config.yaml
positions: "rope"
residual_init: "none"
lr_schedule: "cosine"
Rows from block 7 of a small autoregressive pixel model, named by matrix and row number. Rows with one number belong to one neuron. Each number is 128 + 24 x the weight over its row's rms, rounded and kept within 0 to 255. All counts start at 0. Numbers have three digits each. After the name is the row's rms in percent of the matrix's.
After each neuron's rows are labels from the 100 images, of 14976, where the neuron reaches its highest value: "top examples" is what is common among them. Only what is clearly more common there than usual is listed. The data: retinal OCT scans (Kermany 2017). In brackets: how many of the 100.
# fc1: MLP up (model.blocks.7.mlp.fc1.weight, 768x384), inputs 192-287
# fc2: MLP down (model.blocks.7.mlp.fc2.weight, 384x768, transposed), outputs 192-287

fc1.360 115:125133105143106121136142086126145175100182086136126132057136154156146137139134133195072134115076145156114112130122102109152132117148146129131090125143120120145123157115092127118114122138128112105125111137189157136081151114116127090075150142105111134085131111161148132114152106169134144122
fc2.360 121:138120095107123130127140118148149166143167163097170150095153105139075144143152146126119070096126072090096119151117128115151119136082155140110104137136132123139114128101106143152121109155122113137126109147125123108128125120070141110104165143160143127151122147134134142151113131137123157109
top examples: finding: diabetic macular edema (29)

fc1.463 113:097140125159101118098169114116133126102128107140126170047132114121082150114135137149149116138153123130126137145113131170116072119099142100105100154117121172123099133127104127153113058171138124139127101092169126112118172130102115098081101124089107115114135181111141148106080093138147157130
fc2.463 129:104135127113106207116159134130180184160116160113104152117147131112142101154170176168143114137110140148128125153119118100118179105144100140114094138136118127131154146121089119141164091138126086152079149094129126156089147121084121095121097102151084116122133112168125130118133159161134120094
top examples: finding: diabetic macular edema (38)

fc1.501 091:146134153063091088125164120173100144117092105153167068158145081120144148113091121172127159095138119122125110111137126133113130151090145149148111147114100123166158122103147094142093135174113150149127103091149161128087145108142159104114126117148156114123185117166121134159087078164131166090
fc2.501 089:084207153139110087158157139146140120084133106125127137123126142116160123161148083135144122150113122134192092174136117121129128074146144132158120101101117121147125108133175128123148105101159092113095132134117142118124148102178131141128131152106125135122113079125104086152159146162147087118
top examples: finding: choroidal neovascularization (75)

fc1.456 112:115168119100134146132132135134153134121130149115151084166105123140034131122108123154114134138106174120158171162117111095071166114105167150127151141166130144111153123111108091121111120141136148126105186140124153125088127089135120131114160121140137131114147114153118131142133143136130111144
fc2.456 121:110164111123151137104128120163128117128107117143131146170150128131105109180110110152124111088136113145151158155116126091102120109142129112178161143135100148087122134128139087100105113145126063143126142131156126088083166153170147103120138079156105116141156125157147107105121130183129138130
top examples: finding: choroidal neovascularization (91)

fc1.49 115:132124074161083067119091134128109139104180129104134137150120057128124133143152139138149101105146099103128139136092073164111111146095137147127168105110110106169082130144131136158104100187100140104118105149148118128195133156155130099084167136139130153141156136110144126138114101155122165151
fc2.49 108:147074082121138111133173149143137195134164135135152167125105113112077094171127143121141125144123101104104103122110135142106123173156135107128123072102098115115129115137134172094103138078130149103150157116137118132133102106126140156121122145130160105126173138128108121138143163091109161142
top examples: finding: choroidal neovascularization (60)

fc1.668 106:102120180141143131113135114110157109117140136169118054118122148095110116110126099116095144121127092135152104134126154056120129116110121101143115133106123096166110153183153072102144123102117129121148084155119162122094120124123143139091095140063128148104140083147130126120137175167133156160
fc2.668 104:113121107109101133098117143109139120164100134121139155155124111126122096125095138123133137156117112162145144107121113096140127154122106121126112158144112151120105125119070089064089167147116135150138136110138100090134138122120138119163155102145114090142122156119155146121106137098117163148
top examples: finding: normal (92)

fc1.79 106:106127164128109134135119138094151150146135123116100127146148102138097133127176138109172109121155095088093106131108100135131148119107128101112137110115121127112114132116148133186131121116133119104090151145127123183149103107100127158124104140088122127110127154097108118118111150149139122142
fc2.79 108:165131131126115120173150183151128129126114165133161065106139121085105142115103123126142173112122125096119144135089165103136083114098157133135128095148128094139113174179142151153146146164106153134141101132158132137118152129123118109095118159101176129097139109104121143110090136102099138129
top examples: finding: choroidal neovascularization (74)

fc1.750 115:083146129143105110138070136125134147143130069142118178138139120148120161145123133125163138154120120150164150128112093118139128121120117130126142134108107132093126123108146137109107136140132141143111175133113186132150090128136105146106124123131111129104136133120138107148098141122131121135
fc2.750 123:177083136109090130137142143113097106132131137140114118144124104134110165133106126114135123118119151085092190089115158062097137168098111125136126107168143119145154143145155160182144126135087160074151151161149136139174125150122163126131137107120190122126139111170109140144103121125112133119
top examples: finding: diabetic macular edema (42)

fc1.630 108:152131140114125109113130108140117172114098114137167087105116122157121136115105134143121093098122126112126153126110130112093148143090151145107100122128113164160158094140126123130133157155112144110118137086172123148095157141138143108105153152157165107160135163161139122115145118136085175117
fc2.630 112:154118142154137081136125153112092098150093114129151157141113110125134107127086082110148141153121118097161124103144128144114090138150136137172145125110124117119143141162147113158113169130119169118193124163129125104161125132143142166141106118071163096128124116142107110124120112160108131155
top examples: finding: choroidal neovascularization (78)

fc1.428 116:147104143114124104126097133158132128065114095117114150175121071139145117126126152151118076104161106148107130157128160143143104166125141106155127106112139142135087122127127155136135097200110137114108134114139154117140127166131124100110169144144099094109118163123164189130125071142165127123
fc2.428 097:153106155138161110153132152164117120102110157122125136127132133117105127140099123085154107130127103124107134136116159153127104154122149120141102125124137101121157105136146250107162142124128129143142116156140153125102124129134134119143137153121131116143095139117126139126120152123094111133
top examples: finding: choroidal neovascularization (62)

fc1.647 106:122151102111091143145130152116131175120129127092161143118156133105146150119135163141170141117106163105093127158139100147129142123182177111112099132135133097130121101139113138111123149169084126135114089117174164147103153100130113122069154167133111132136105143119151123123110127150116175114
fc2.647 113:142128121129143174078114126122125140155093076166122134123059108169154121115099141167095111120106109155132150103152148104140111117120099139144125142140132144149085142093100109096114120152116135140134160102149121098132140149101134146142124068132103097148099172134142137108093154127121142132
top examples: finding: diabetic macular edema (60)

fc1.728 109:153141066135130139124153112136104120118152166120125107122097137138090175139127116159142127121108109118138103135108083150140100125145173140162157143157120084098135110114085113106126108177106135140129104152209175138147121158123085103115148138162122121128123163169119127133109120157122123137
fc2.728 107:119140158111182098157133156135141122113139157134139112124158122121096155150111144069119147130147146116143119127130154103136125163090133120103135115126112124134175110148151133118143106089114136116154141136132113155118123150150091123190162121106111149116138099121145108144136137122097117119
top examples: finding: choroidal neovascularization (61)

fc1.540 102:141150149133107154126153121107130126128108126154106120082137063117118162137140104126133119143070155173138159141125085113129104081124180112210041137158148160096108145105106119129131133146161134153086125099129172119148131111097090136104131115130113134092147158105164145139094141097095104131
fc2.540 092:125099096132106217133139148116118189183132135084142125141129142133112115137162117153109122108175127079122092134099107118110160124122131122127167134134114093136137140130087123127141142125069118099131127162128072113142129112073150124101104123142160124109172150115127136133121107133127180120
top examples: finding: diabetic macular edema (36)

fc1.128 116:115125133140159125105110090113127158133182128127093115116136131108108159111153105157106128138172150068136151117099086118099158126115082118125131128130095116121084139114121115164101088117144114109128117117116120183150124121141140105099095113130139174152142146122105140108109124120132132134
fc2.128 119:185138128148106101129179123095118082128124096132084094129126111166095153117101134118129128137067092142150139111137129152111105105117145141118140144105131166112117149116156108105118118123159157121144109108162144163120127109155126146148132112130175127139140119127112118133124125119127151135
top examples: finding: diabetic macular edema (32)

fc1.475 103:131183137124146103106118136137127070125099144105114122149117126101159142120115145166161161149156109130172167156106132083124149116138083131118137174115092155150118152139101125173131093149115139148128136152159113116123142119156125068153143105127151115114114150136108135111100126149154108120
fc2.475 105:151131149112118128124098107128107102094155098183105150120157122104136153146124070145150128111116137163117119137093135130131171157129138151178142129138089125154145091117121159157162131136132115111096104106136122103140156129162170119097113110116151146095151112129115146124137129145182165123
top examples: finding: choroidal neovascularization (74)

fc1.746 108:158193123135142104136114111137101107138124141127155100076152143137125147127095128136154174126152077120165111181115123108117102059156142093112116101118126113138185112143126156113129115152125114202099128159139169126119139160151110103099123112132154135130136138116118087134109086136116153129
fc2.746 118:114105104116143148129136114134145134100153102145122138096139173181128153162125116142085089115123145135135089123081112115112104140166142091094164105137129143107125114131141134105126136111130124109107182117128107130130163150108097156142158140102070152138143142118156119095134154136113102143
top examples: finding: choroidal neovascularization (73)

fc1.492 108:147175108117111070172095139139124087091138133116127181116178105153077141124147119115167104106173104110143124214082115117101116114091148113088181117131126168112124144107106126161131124130163138165137118111139135137132096144130097130075149126117144127122148145135138111140099098114122139127
fc2.492 110:098128081131170152108111103159143142126136120156125125127092130146124153144151125123118078134093125148088131123120118135132142134133158139124138128135114164131098130126137107116126077122133063133128175115128130080137174185128137142125118090164136131134193139155140138110135139148109150107
top examples: finding: choroidal neovascularization (65)

fc1.467 110:134120145140124112119152118125134097110139091094109126126151140161093152136149101165130140098170098142132128127133088148138132124087142103124115130094110081122104099120122117185125061107159112157123099144136159142105163125146097120104124115140130138123134107143127109124112112135103110138
fc2.467 099:129133090144119109128160163138129128126136140104129129110149112112089123165116106121120108140124144133118143140126144090117099138143128132121145125177109147077089158142134132064131122160148126126122114124152107111091124116147161136147139100154140113150146146096122121132125135088091159131
top examples: finding: choroidal neovascularization (69)

fc1.641 113:145127098135122125132170093128132127108171140115135120105119160144086190132138142139080136071117110131123148127144117095126150115089150114109192137135124131081150128135088111136148119112127126120122108179141134134114132119123108153108125159113136143090140154176140120137129156141138127166
fc2.641 111:127117128134176098118136100135137118134126143120141118116112091095105107117106168090117128139161100123132141112154154138125109122093140111126140117159114163111125150147123112140115155139151137117146143155142137146110084132139112142165133110092141157144145144108143135134120135068110133151
top examples: finding: choroidal neovascularization (82)

fc1.749 112:151128117121121101146122133112134129122116103115120126141140132172126146111113055168116118112138098137149074141125103089081116112178145087156119152102142124110155109141149129099150101148104144157107110122150167122119178096149149169070109106160153120108129112148165098141082130140149130142
fc2.749 113:116124112129092121144106109138125147141141123140132121116100135125107152177140139153153117101160107105111132108129121128135122142106159135129150105146141103159113100132138146112134060128092139125130165134166161082144118161144124143100134112106083121119133142124150130117092144178140150118
top examples: finding: choroidal neovascularization (73)

fc1.285 101:144101115136167113159156117070158156106155162120124080098171173130078126110142136127093131104132062084111115121120132120126165136075118131093132145124127147097153119155134109142115106179127122161108141132140125173078122112120081099135156139126174166142118143144134139077145137132114129173
fc2.285 089:163125129158117108141145099116129149131112136119122145096128117139142136123062143117141161139092173117136177102090129141119122130148125122094090094166147121110160148130139184113143147110128221120137169121131124159146140132131149121094101128075162104111115126131093130126100131088117107179
top examples: finding: choroidal neovascularization (61)

fc1.672 108:111111142088110110149155137098168178129152119118110105149158103131124153110150133121140113126108097106128138124090129150138130112083131097106121124154125123087137116133139131218144114125122125061112158094128141151124124128092121136095100155099146145136138149148126125151121149126130122149
fc2.672 104:145119118089124133133129206145102171136118168125099126120139130088123119103105132098143139162125123117094103116107156126124119129113107155122111109132146093138163139151130168139129172114125143166104127126103121155107139146113138122132120122144162143085145106116113146148113177068103146132
top examples: finding: choroidal neovascularization (90)

fc1.262 107:149112128129086125132134119111103137138129089189163125094118134151119169110102153148118090110081135143139103114101140117137128117140115126124086112113131105139122085119146120085119144115146171117146172090090115113148131142103087178100137122096100108105152150139160125107139136182149164131
fc2.262 106:085094115117134129105102130115101119099168168141119150117160126159119138128127097112177101102165121097104095129101142139130138140081116168150159093109120123148108119118110173175159157142116113108118100158134074091148131152128161107120107142136178160144137115121103156163133110101159125131
top examples: finding: diabetic macular edema (38)

fc1.160 096:165118153171119108106151122181103083077090104119129104154097132153103143111099085122098120143136148155119120128109107147101099143108137108154115132121109146128082114142126144087127139147135124115170148118126098111150153120096132136059096130136109113117146152152113133112139106105122131114
fc2.160 088:069134148114113101124115087152134119112128129146107141093163143124166101139163137119153127107134123117118133161131175143151138123132091138157130135142117125129155140101124227132109117105146098146081099135144120140128125128194134088167134139128123130141114100090131128130140128133150122102
top examples: finding: choroidal neovascularization (75)

fc1.6 112:087145116155086093127092125140131110094112126121117119150162138149127152115128098137129123152127112108156093145138090164100124114114124094151130151110112182150141095084113102119133090170162131157137118150128166105129128097139117154148122122115127085119136142088151136133118091137157132136
fc2.6 111:165167149134131082149126099150111071119128143162160122128146103090139146138126096112140168117127119131148124149148160121111138122107159147197100124140096114161123123115156143129115172132112116128134086167132144096124122123176164122077118110135156124093124094132095108177117122135133139103
top examples: finding: choroidal neovascularization (95)

fc1.410 103:118092143123122141137181177080130173145130125141119104117153116194105140140171115154110158121145120109080144135103124133132165135107138078126104116178115147131086163150118127152150135138152099123135124139134179150103131112087114144116124128117111150124130101098130143131154132127121107158
fc2.410 090:127106119138145124130144154134108116135148120117122152083168136135130114100105165135106141107125104106118104094136175143129122135166114143082146095105168126103140109142150202130166099171139182110130137102142108143139155118124150114129122132100131144120131118097099138128111169092107144132
top examples: finding: choroidal neovascularization (81)

fc1.571 107:106137139103102081116115093126115069101134093124133127105123174168141139105138145143120134139119139111149157163103139092110091124149111124102178167147126143099161129106150130135106132132115130130160132122167113124153103167142149124116148122119103158159124156114118067128128120141134170125
fc2.571 103:139126120131132138164154141138127148128138130127110141123143085104084101152208121135116132116116191098105095143088099149103153125126109150119146113134135149132158153140129159153157085107155097128101151104134126130147161160107137126111104145145135138135147092126131133150130125105112140087
top examples: finding: choroidal neovascularization (70)

fc1.332 121:096121142106097129118140152120107165118107125162108123119126147170124163137121146174140115096087109116134121136081119123162116135127137145131111120141128116111155128113125128135146098153135150093108119095158176138100145120094110124103203151118106132119109210143167146107111177126093121148
fc2.332 123:144101111173102134132140112106107113136130131130129137166162136085091120113144150093154119146132125121126166108125108100131129118075183146100184116119184132117124132124144156095101131144121138131112135119113129166115118111120130125107084092157134137168142100124110134122143133119151147115
top examples: finding: diabetic macular edema (72)

fc1.625 107:123140056101125127072123127088114119112097107128105139147102179160166088099127144146119066103156106135147148111149108139108106104149156128132156154113124146116124163132124089102094116137123131139113139136112113126128109141141121129116131116135127108194128138112132117130136028130112132143
fc2.625 098:121160138125148138149136136105167111130116151124151134127147169139113123090104131101127140142083104099148172133104145123094105088110139107148106179132219101085101071145165117110128112153127139133150114159131140169110102093117093156115123137134104122138101115152103104118107166128135112102
top examples: finding: choroidal neovascularization (76)

fc1.414 100:155187095123128133156123121077124120117160093158122139119106159144144111106137070155123095135128113130157144154092102111102152095126150147114135154150119150117109123125109083111137149154074134110136113184129127102101148138118151109081108138137149136158133141132124121143138112163162156126
fc2.414 090:114177162123169198125140130127124112157095146135116122142130129142146108120162140067116135127117146148144147161156144138172086077095115110117136160149134126128142087124146108124103107111171114152093143130102137181095107121105087142168140129132086116126089142152123105106150146119117068113
top examples: finding: diabetic macular edema (31)

fc1.289 104:136142127132140127131107131124096130128145112184120155148122178137086144130133118134139101123123141115152139131117108116151141118109116146122141124151122187130136134097182118119087105113147157083109142170152144145159110155135130134103165160120157126143118171130128121080135126133079160110
fc2.289 088:108130103109151145128138177127118143147126140122111111132147129114132134133168144143125124137145114125130140133141142135106098132132109131164136151134160069127108099114088128142111107115107129116111112107066137156133133151136114100137128093239057125106113126123111123150095136083170148043
top examples: finding: diabetic macular edema (64)

fc1.661 106:122149151149100132116141111156136117122147151171095118126139107144146104109147117165166149088107143150107134135164144135138145107106126127146082142106081148127086102083117109147149161114125093141119117109115148091129146138126136145062099169116119169106131094147129136125139148116082105109
fc2.661 107:104156133100160065159152136139161102116143149108128137153134144100104132137195120080116162107156086110127134182156131117129086122112148097142111131140111116116135131136140117122080132081164109135157092155133120149091091120173132162147129148139145123146124105087136121141147127098150114112
top examples: finding: diabetic macular edema (50)

fc1.470 120:153154128131148130133090142080106112114168136155121171100127159161135128127137138078159110112141087142130119144137140119174090123143158149106151124142109157099132074110157116120156136142129119099126086202123136093119097135129178107102150123096149130124136143111129138148115143159119135152
fc2.470 135:085158124124096132132163152111123105143102121126090116146115101116110135103179115129141111129135147157137148137141115173151153108086137133119125168115155146154153131126131122111106073136131133158083135077103166150159123119118102134113114133166126091128099154139088098099124120109150118101
top examples: finding: choroidal neovascularization (76)

fc1.27 106:114146089141076117121160122103103150141091119140128107114120144165130153152108141211120109117139118096193144136086149126145095119158117093132159144139141131154150124140125125137125097179124176111132105111172163108094115125128128059075141109132110081105094167133162085104108123190139137138
fc2.27 100:094109140154119135128089177120138147115181135138119175137173182131131100149147122114126110134107144138110126121136135105110165161126135143115158123143111139132119120127090159084163124127127130106092134085079096137110158148121126137148150112120104166174144119116122147111165145079149122107
top examples: finding: diabetic macular edema (29)

fc1.596 114:092159113154124148132100099153128126128170138144148126095166132123165124150129117139137120067101143138127115194124153151120132100110147102115134128098131100189129105130111108154128098206142080109086106129148137120130113144135114112129182154115111158132138119153139120136123149180142117111
fc2.596 107:108113105131146173126152132114110139147116149138133120148110124120112125163128109146118134130101185156121183095141137124136120137163157109204117136119151128151117123083135129094147116098169148129125145101154143120144118097136130153154128094133130085078106149117136126162079154132153134130
top examples: finding: diabetic macular edema (43)

fc1.767 098:158120109098160142162116148123108095138094152110181088080154101135108140141108082130120150108134121112120154118109106120123127117104130100117089138120126119170147150099132114178130114162104148132132164141150105123158102111094125145133142140106197151130157109135140159169095150120139120108
fc2.767 083:126072093105139202069123086069146184175121115096118168130134147146141108114138164140109129117117132171143106086146122154176139123162116151099123160133165146123104071123081113108096136167123132135123163103133070116128142113089134114149131121139087104142125128101128166124140118132130132126
top examples: finding: choroidal neovascularization (61)

fc1.326 102:102187132151105084118099123162146106126133133134153145112089104086157090132141128120168161131149060122156135179134132130120117106119123079130156117126125160130109117157163140148135112160153109149121124163105164104155079143159145108104129131107135167155135103131118113131137109151153173126
fc2.326 089:152113121111130157110174073125120149114147128153154134101123140181080139133138129155086089094097156143113122131086133140101125087127133104126138061128141154130148115100142153108125107124145115132104180134147100130152151115069132143106116123138136121132154113148129127124131133121093123119
top examples: finding: diabetic macular edema (34)

fc1.2 088:135083169108109107153125129127130102131107136134164085124172107122135158122111100139141134130133112134092087127176151124132137129091126103147107143143119103156121140123125101166108106148105151149146125138153166122121116104099088123092130088093138134133146139119141137153114128119120152160
fc2.2 085:137094095154156141094117095097140115137137138132095148104102178158121129113104156143093120136114122152146138085113113101138158171143091141090141168147139150114101112117103131103127116125135147106128118103148080118126129128132143128145141093099086134186101157138132138096124128071126180145
top examples: finding: choroidal neovascularization (59)

fc1.502 092:133163089059119146115152126161091155115121123149130111106100127165117131107129108121090115126153106124164127134097135080114135110130149150157093095108123157126132113116122141136090137152133112097152095100158111129184143168107163120132140111156159127151159150145142135139109051163096154101
fc2.502 085:108149124160156077185145089107129114149115144127128121151131140118146121149079141139144150112164086110127132126162110158135082117134159122129149151111149103141119095149151129142116130130154150183162098151155144100117141130162100114109150089129116134143084124117125108121094145150151122160
top examples: finding: choroidal neovascularization (79)

fc1.491 110:188126114112158130124073113101116116128142129145134100104130150129094129103116148160140104122151148151132103137098105138146124118151148118136117116081136168132131088094100114125096102104164135143126157098126140098144120171122130147141153134124125153138120167146150117104120093111095178139
fc2.491 115:088141121103119149086124152126126124135138099137165118109128130146137164107152126148127124097119148170109092130129115098101126119168137114116141128136101141140158137081144121102124115121146077153077124078120140117119172120127126140132113100163110137122154106117148140134123187132148156131
top examples: finding: diabetic macular edema (29)

fc1.413 117:138162126140085128116141134121126104068154108115112123155119150113090142138110154126150113113143071149140110136177093097138114107127116150105138147123098116157135083114128094106064103127139129122131095156128119148120163161159094132133154180133142137169142109219123160138109127119185159137
fc2.413 137:133142114120147105119129150136114118146110184147101101125179116118104162105133078066162113107129148147109158152103120118182129110086142139165115138168139105117111107124117150127157121142145096152136117146130121152102110157112134087084128115180139101128116156141119105129105099122113123119
top examples: finding: diabetic macular edema (66)

fc1.631 103:134105163108151099119131116119142137112136112115157106140138127161131136107158130127134113114142089101146119102091113150139148132068125129093109095098133144120119123141134143159086096150142123095143107134159123098166116150109127102113133129091118152166141147110150145132138110141126165158
fc2.631 100:124109121083118122178132131141117127122148143171096121094162133112085120132127120125118158136106126097120121108117107148103148140142108135113095101061129142099143129132122131146132131117147156117130124108118117152136132125139142154136132172058146121089161109123150147133105098098103146117
top examples: finding: diabetic macular edema (30)

fc1.570 105:138131106116143095159144105159087110103133140167073106101087098140127147121149093189137096110096110122151103124125093126126090114146116140178126111140136117101114096104150137147132109146100121116121123126140150121152097153129108140100118133147096138106171128135172095164114123151109149105
fc2.570 103:138137125132138080122115091113140114142112145101131108113114132143148134153130159123109140130152075133157099126193139117133097115134115111132133145111148138153127131129134112101086113090149171108149092167143142105111098098129145137156140134056111104163088173127135128114140157147145158176
top examples: finding: choroidal neovascularization (76)

fc1.673 105:161127140134095129109145136159099116108157143158124098117124176154127170128134174133162120125133115166085127140151147111142126121134144176147086103134097083145132084112127117096127124150156088112130085176164095115130099116079128107101154152103121104114165118170150177085150136169140146146
fc2.673 107:117157143117101144141156087121150122132119119093130076141113100117125129169122169116178131163153133159167137139145140115145104111109142108092131154119176126131153124149133116097106072124170140120103136117135140177086090104155092140137148143153121108127106145125111084163117150121163098101
top examples: finding: diabetic macular edema (39)

fc1.270 109:074123113114130092134108118100118105157150094097089114143142145135147109123118127139141176088135096120109130124116117132142130128167086130094154139079104135135159114110109131111123129157091136128059161103121121165121122133158074126125147109085138135142121140107151118107096141108150126149
fc2.270 107:111124142118101142117149156151160129074103067150123110175104149121141112111129126153119116152122152173130181121099122059086144103139117112143139096129131134102129146144134146111158151102146121112084154116108119129099159135109132157137099121106119120118180122136139147121151123149134115112
top examples: finding: diabetic macular edema (45)

fc1.142 109:130146147144136116109114136121127148128108106143103126146116116114146146093122146104159155101136132183130110109157146139194183126151153117149082154110133115125117071124102120121116114102141113115116130089103185152139119151102129158109139145130089122111106139137130127116121115138149109131
fc2.142 104:128158135170132141136108084116145123141084121102127136090109128144180121111151123114149135175115168134138181129119111141093125085115109138101146165152149146126148120101131115111152136153171119146104174127126154159129141118121122126134128132129144106157103165127112129133111133164099033118
top examples: finding: choroidal neovascularization (78)

fc1.735 100:111122130108091102145111144141144151154128088100130157134181109166089188141135133185134163104141114160136122123110110136128135132119135091103116129135122135126130122134115144112116092141097159111135170138146128119145138087138107121124158127111079117123116132113147107129074078165116127143
fc2.735 086:118117136157176114136151135145137081099141163105130101101117118127118081179108090131091113142124092125151126135120133108096114155143131097117134125166110163104134114168149127118142115134157143102135121122138138105117128118150145152146136141109145136152144144095122137126137170087099126137
top examples: finding: choroidal neovascularization (80)

fc1.504 098:179125142091108104153117171080140143071127124128146100088105073129086131101141127116144137119082120104135152114085129103087126109130160140140142111135144146099155144160144150173156128179129136110112171127123157165158133123119160116070119154124142096092105130173125133126131141157089115188
fc2.504 099:119122131141123115101153119131128115161093101130141121137090154136180120113000165150130125121131122165136109102161165143146068109154102121121111145154126117148121124093121112090082101104117173184149137147128106131124127131129082128150142090119122125132118130107137129132079115125123137186
top examples: finding: choroidal neovascularization (60)

fc1.197 112:093125108091110140123130111098137146141148107137103094132177115138130160134093159138130116119133154086131184129138140125120128125070140103097141127133135108129100162138103117126123096145123147132110156075136136161125069126099092110135167128097107130152127145115192164079105139174141143140
fc2.197 107:074143160092149116147155081156164119113129118107075147178156139143148124158135111130139132139126087118158117153159122165122104130135110127113103139138146126113121072128123150109125109110144145123114156142115112175097122149137118125133151138143093144147108116061110110190140092125150077099
top examples: finding: diabetic macular edema (31)

fc1.573 118:138121127107150124114121107136174149127164133143133067115159100158117146130113169150091125114101103087107122120132172139160116122063138149097087119099119122112150143149099115171118112162107137131128123066133105158117096179093151096119129135098135181100140134102143165146095142103141156124
fc2.573 126:089112121065123170150142147114134168141116133152049071151161116167107150145123106179121127125096136121147112115109111176159147138144111140151059134105171112113103105126090139128138108151143135128110137105139150133130148157114127144113125140140091096098128136092135129145118048155119119123
top examples: finding: diabetic macular edema (32)

fc1.46 114:124126080092141122121126130147114129097150144132128106117128149111123137091137063152116099110147102090137115148132103112098144106160118119124112120104127168148173096125131135171138126136151096179113172145095167123146122153135111162115102176139114161117184127137167110141111127175105119125
fc2.46 125:138129108110069064124123117130131121148132135086137142089125139110158197153093148143133121140179127134155095120165128121132092156173101097100128148146117100150130103146157114114099121160121155135160108136152120148131094098155084143162153122106093147117110155110147106107092119151127148161
top examples: finding: diabetic macular edema (47)

fc1.107 111:154115117113113126134136126125116137110127117093135162101147114176047158114116105136121113077137135114132145135099105116146132115125143109095175108146135156087137127107110135122148110162143107162100187173111093132134103107129123167107138172127105116094161143124151130140100122138124133167
fc2.107 113:129143109118153115122108105146140074148132119098144107123108121128135181177118186142105154138144110155139126130160114139094107136131131111115157137188099134118171093123142133104113099138111127128145104131173121123106132095163105112121159110127120150118128126106151123104120170114125140121
top examples: finding: choroidal neovascularization (74)

fc1.105 106:157145124076120134131112140169131103121099123131171134105126128117103140136104102130107156118118110125162175127107097080103143115141116105147167114174108137102161117108140120174125116159123135113151130178153128132130148128135186126117162127095143100113158156173108123158094109147107119122
fc2.105 098:104168131137137063151095116130128108126143106118110109145120137127139104179141139143163128119130109176133092162152130171130140102144155134171100131115099115170140117096133134119119100104135107148075139110123122122097126164175115127125132115179126138131105100134142094126148147165185116133
top examples: finding: choroidal neovascularization (68)

fc1.528 112:140148058101079133131157114126114167146139118099136146116129134123120146139142124134127135158108137083121128146095088085113118116135164129135133139161132094165123100114148119123103113126107152101145128157128136106131099138144131126076113135130097140133137140137177126155139116154163168107
fc2.528 123:115122150158137150135119098137141135141117150136151106112127155159163136134119146073127121125167097121125121143141144140175092129133129103129102136109125107131080090128117137154155090136150146106160100148142147122120109109082106129144153142121116128131103192137136127155117163120117100107
top examples: finding: diabetic macular edema (58)

fc1.461 116:121129136131131085117078137113138105107151145107095110082137075180129149124166086128129116067135120095128099154130137136133146136114128111095126165114117132148115125127120097155105122160151131141147082109157125142128141137154155148080131117120182139127114161115132117116110111114144159153
fc2.461 125:123136134146079122136106084137126147120116123146154137104092095111173145115095146125125144134131136151161136110175155126125129106133139126115103117123105112123140086154126128121137143137144139135129151135093107122151098148136094141131166130071111118106149119138159130129107146132101112147
top examples: finding: choroidal neovascularization (63)

fc1.366 111:122139144142155123118106117133134112106115123138123135121108073134128179120108126123148101095166127098133108137160132154173134124117091140137128147141104145139139131095144112188078119127140151101151102187153150169151076106098108109129154144091156155117125137176125130122061150123106111112
fc2.366 125:108083087131113149110114091104103132157098097148147148104066107093164142112123104149080113138130133135104153060129140146083151133150124149142114120107166156128137132132120141123136127117115157109121157111095167090166144123104118143136112106095128137105137161114166168123115145148125172150
top examples: finding: diabetic macular edema (34)

fc1.705 105:115159153112139143117110146145108123104091159168078146153141149147120122089111127126130119129157102137154097156117104140166112087140083128142092111157131128088118132133148102114113172113184129113129178125139129170132079141125070164156170144129106114133149127122132126112137113079082129127
fc2.705 105:102072118157081125098156142081147159148137115111101131138125127120130123109155110132123124152116131144123123099134126108087149138126125124121098154147117159184080191126117089107092128107121133118110138115105115128085122130099105182137124103156109166100145152099131147113143147116179157103
top examples: finding: diabetic macular edema (31)

fc1.0 101:079169127113139133111170118128105161129127091113158165106127140144118148102123114111123191119105069115152118147074132145115134080126132106104121117118127110125136142155125101100108127127189098161090154121094075137149136139142140128133154121119126165134180117094129112167125134132155113124
fc2.0 084:152116107133102234118152122105157154180119134097101123164128136115116120126160151114085117112164155133185139131138081067155164095101093115122161125142138144143148126159106071141127106100111118105099120157151120159103131159051144129131092111132114120132173130166129127081166136108139103107
top examples: finding: choroidal neovascularization (73)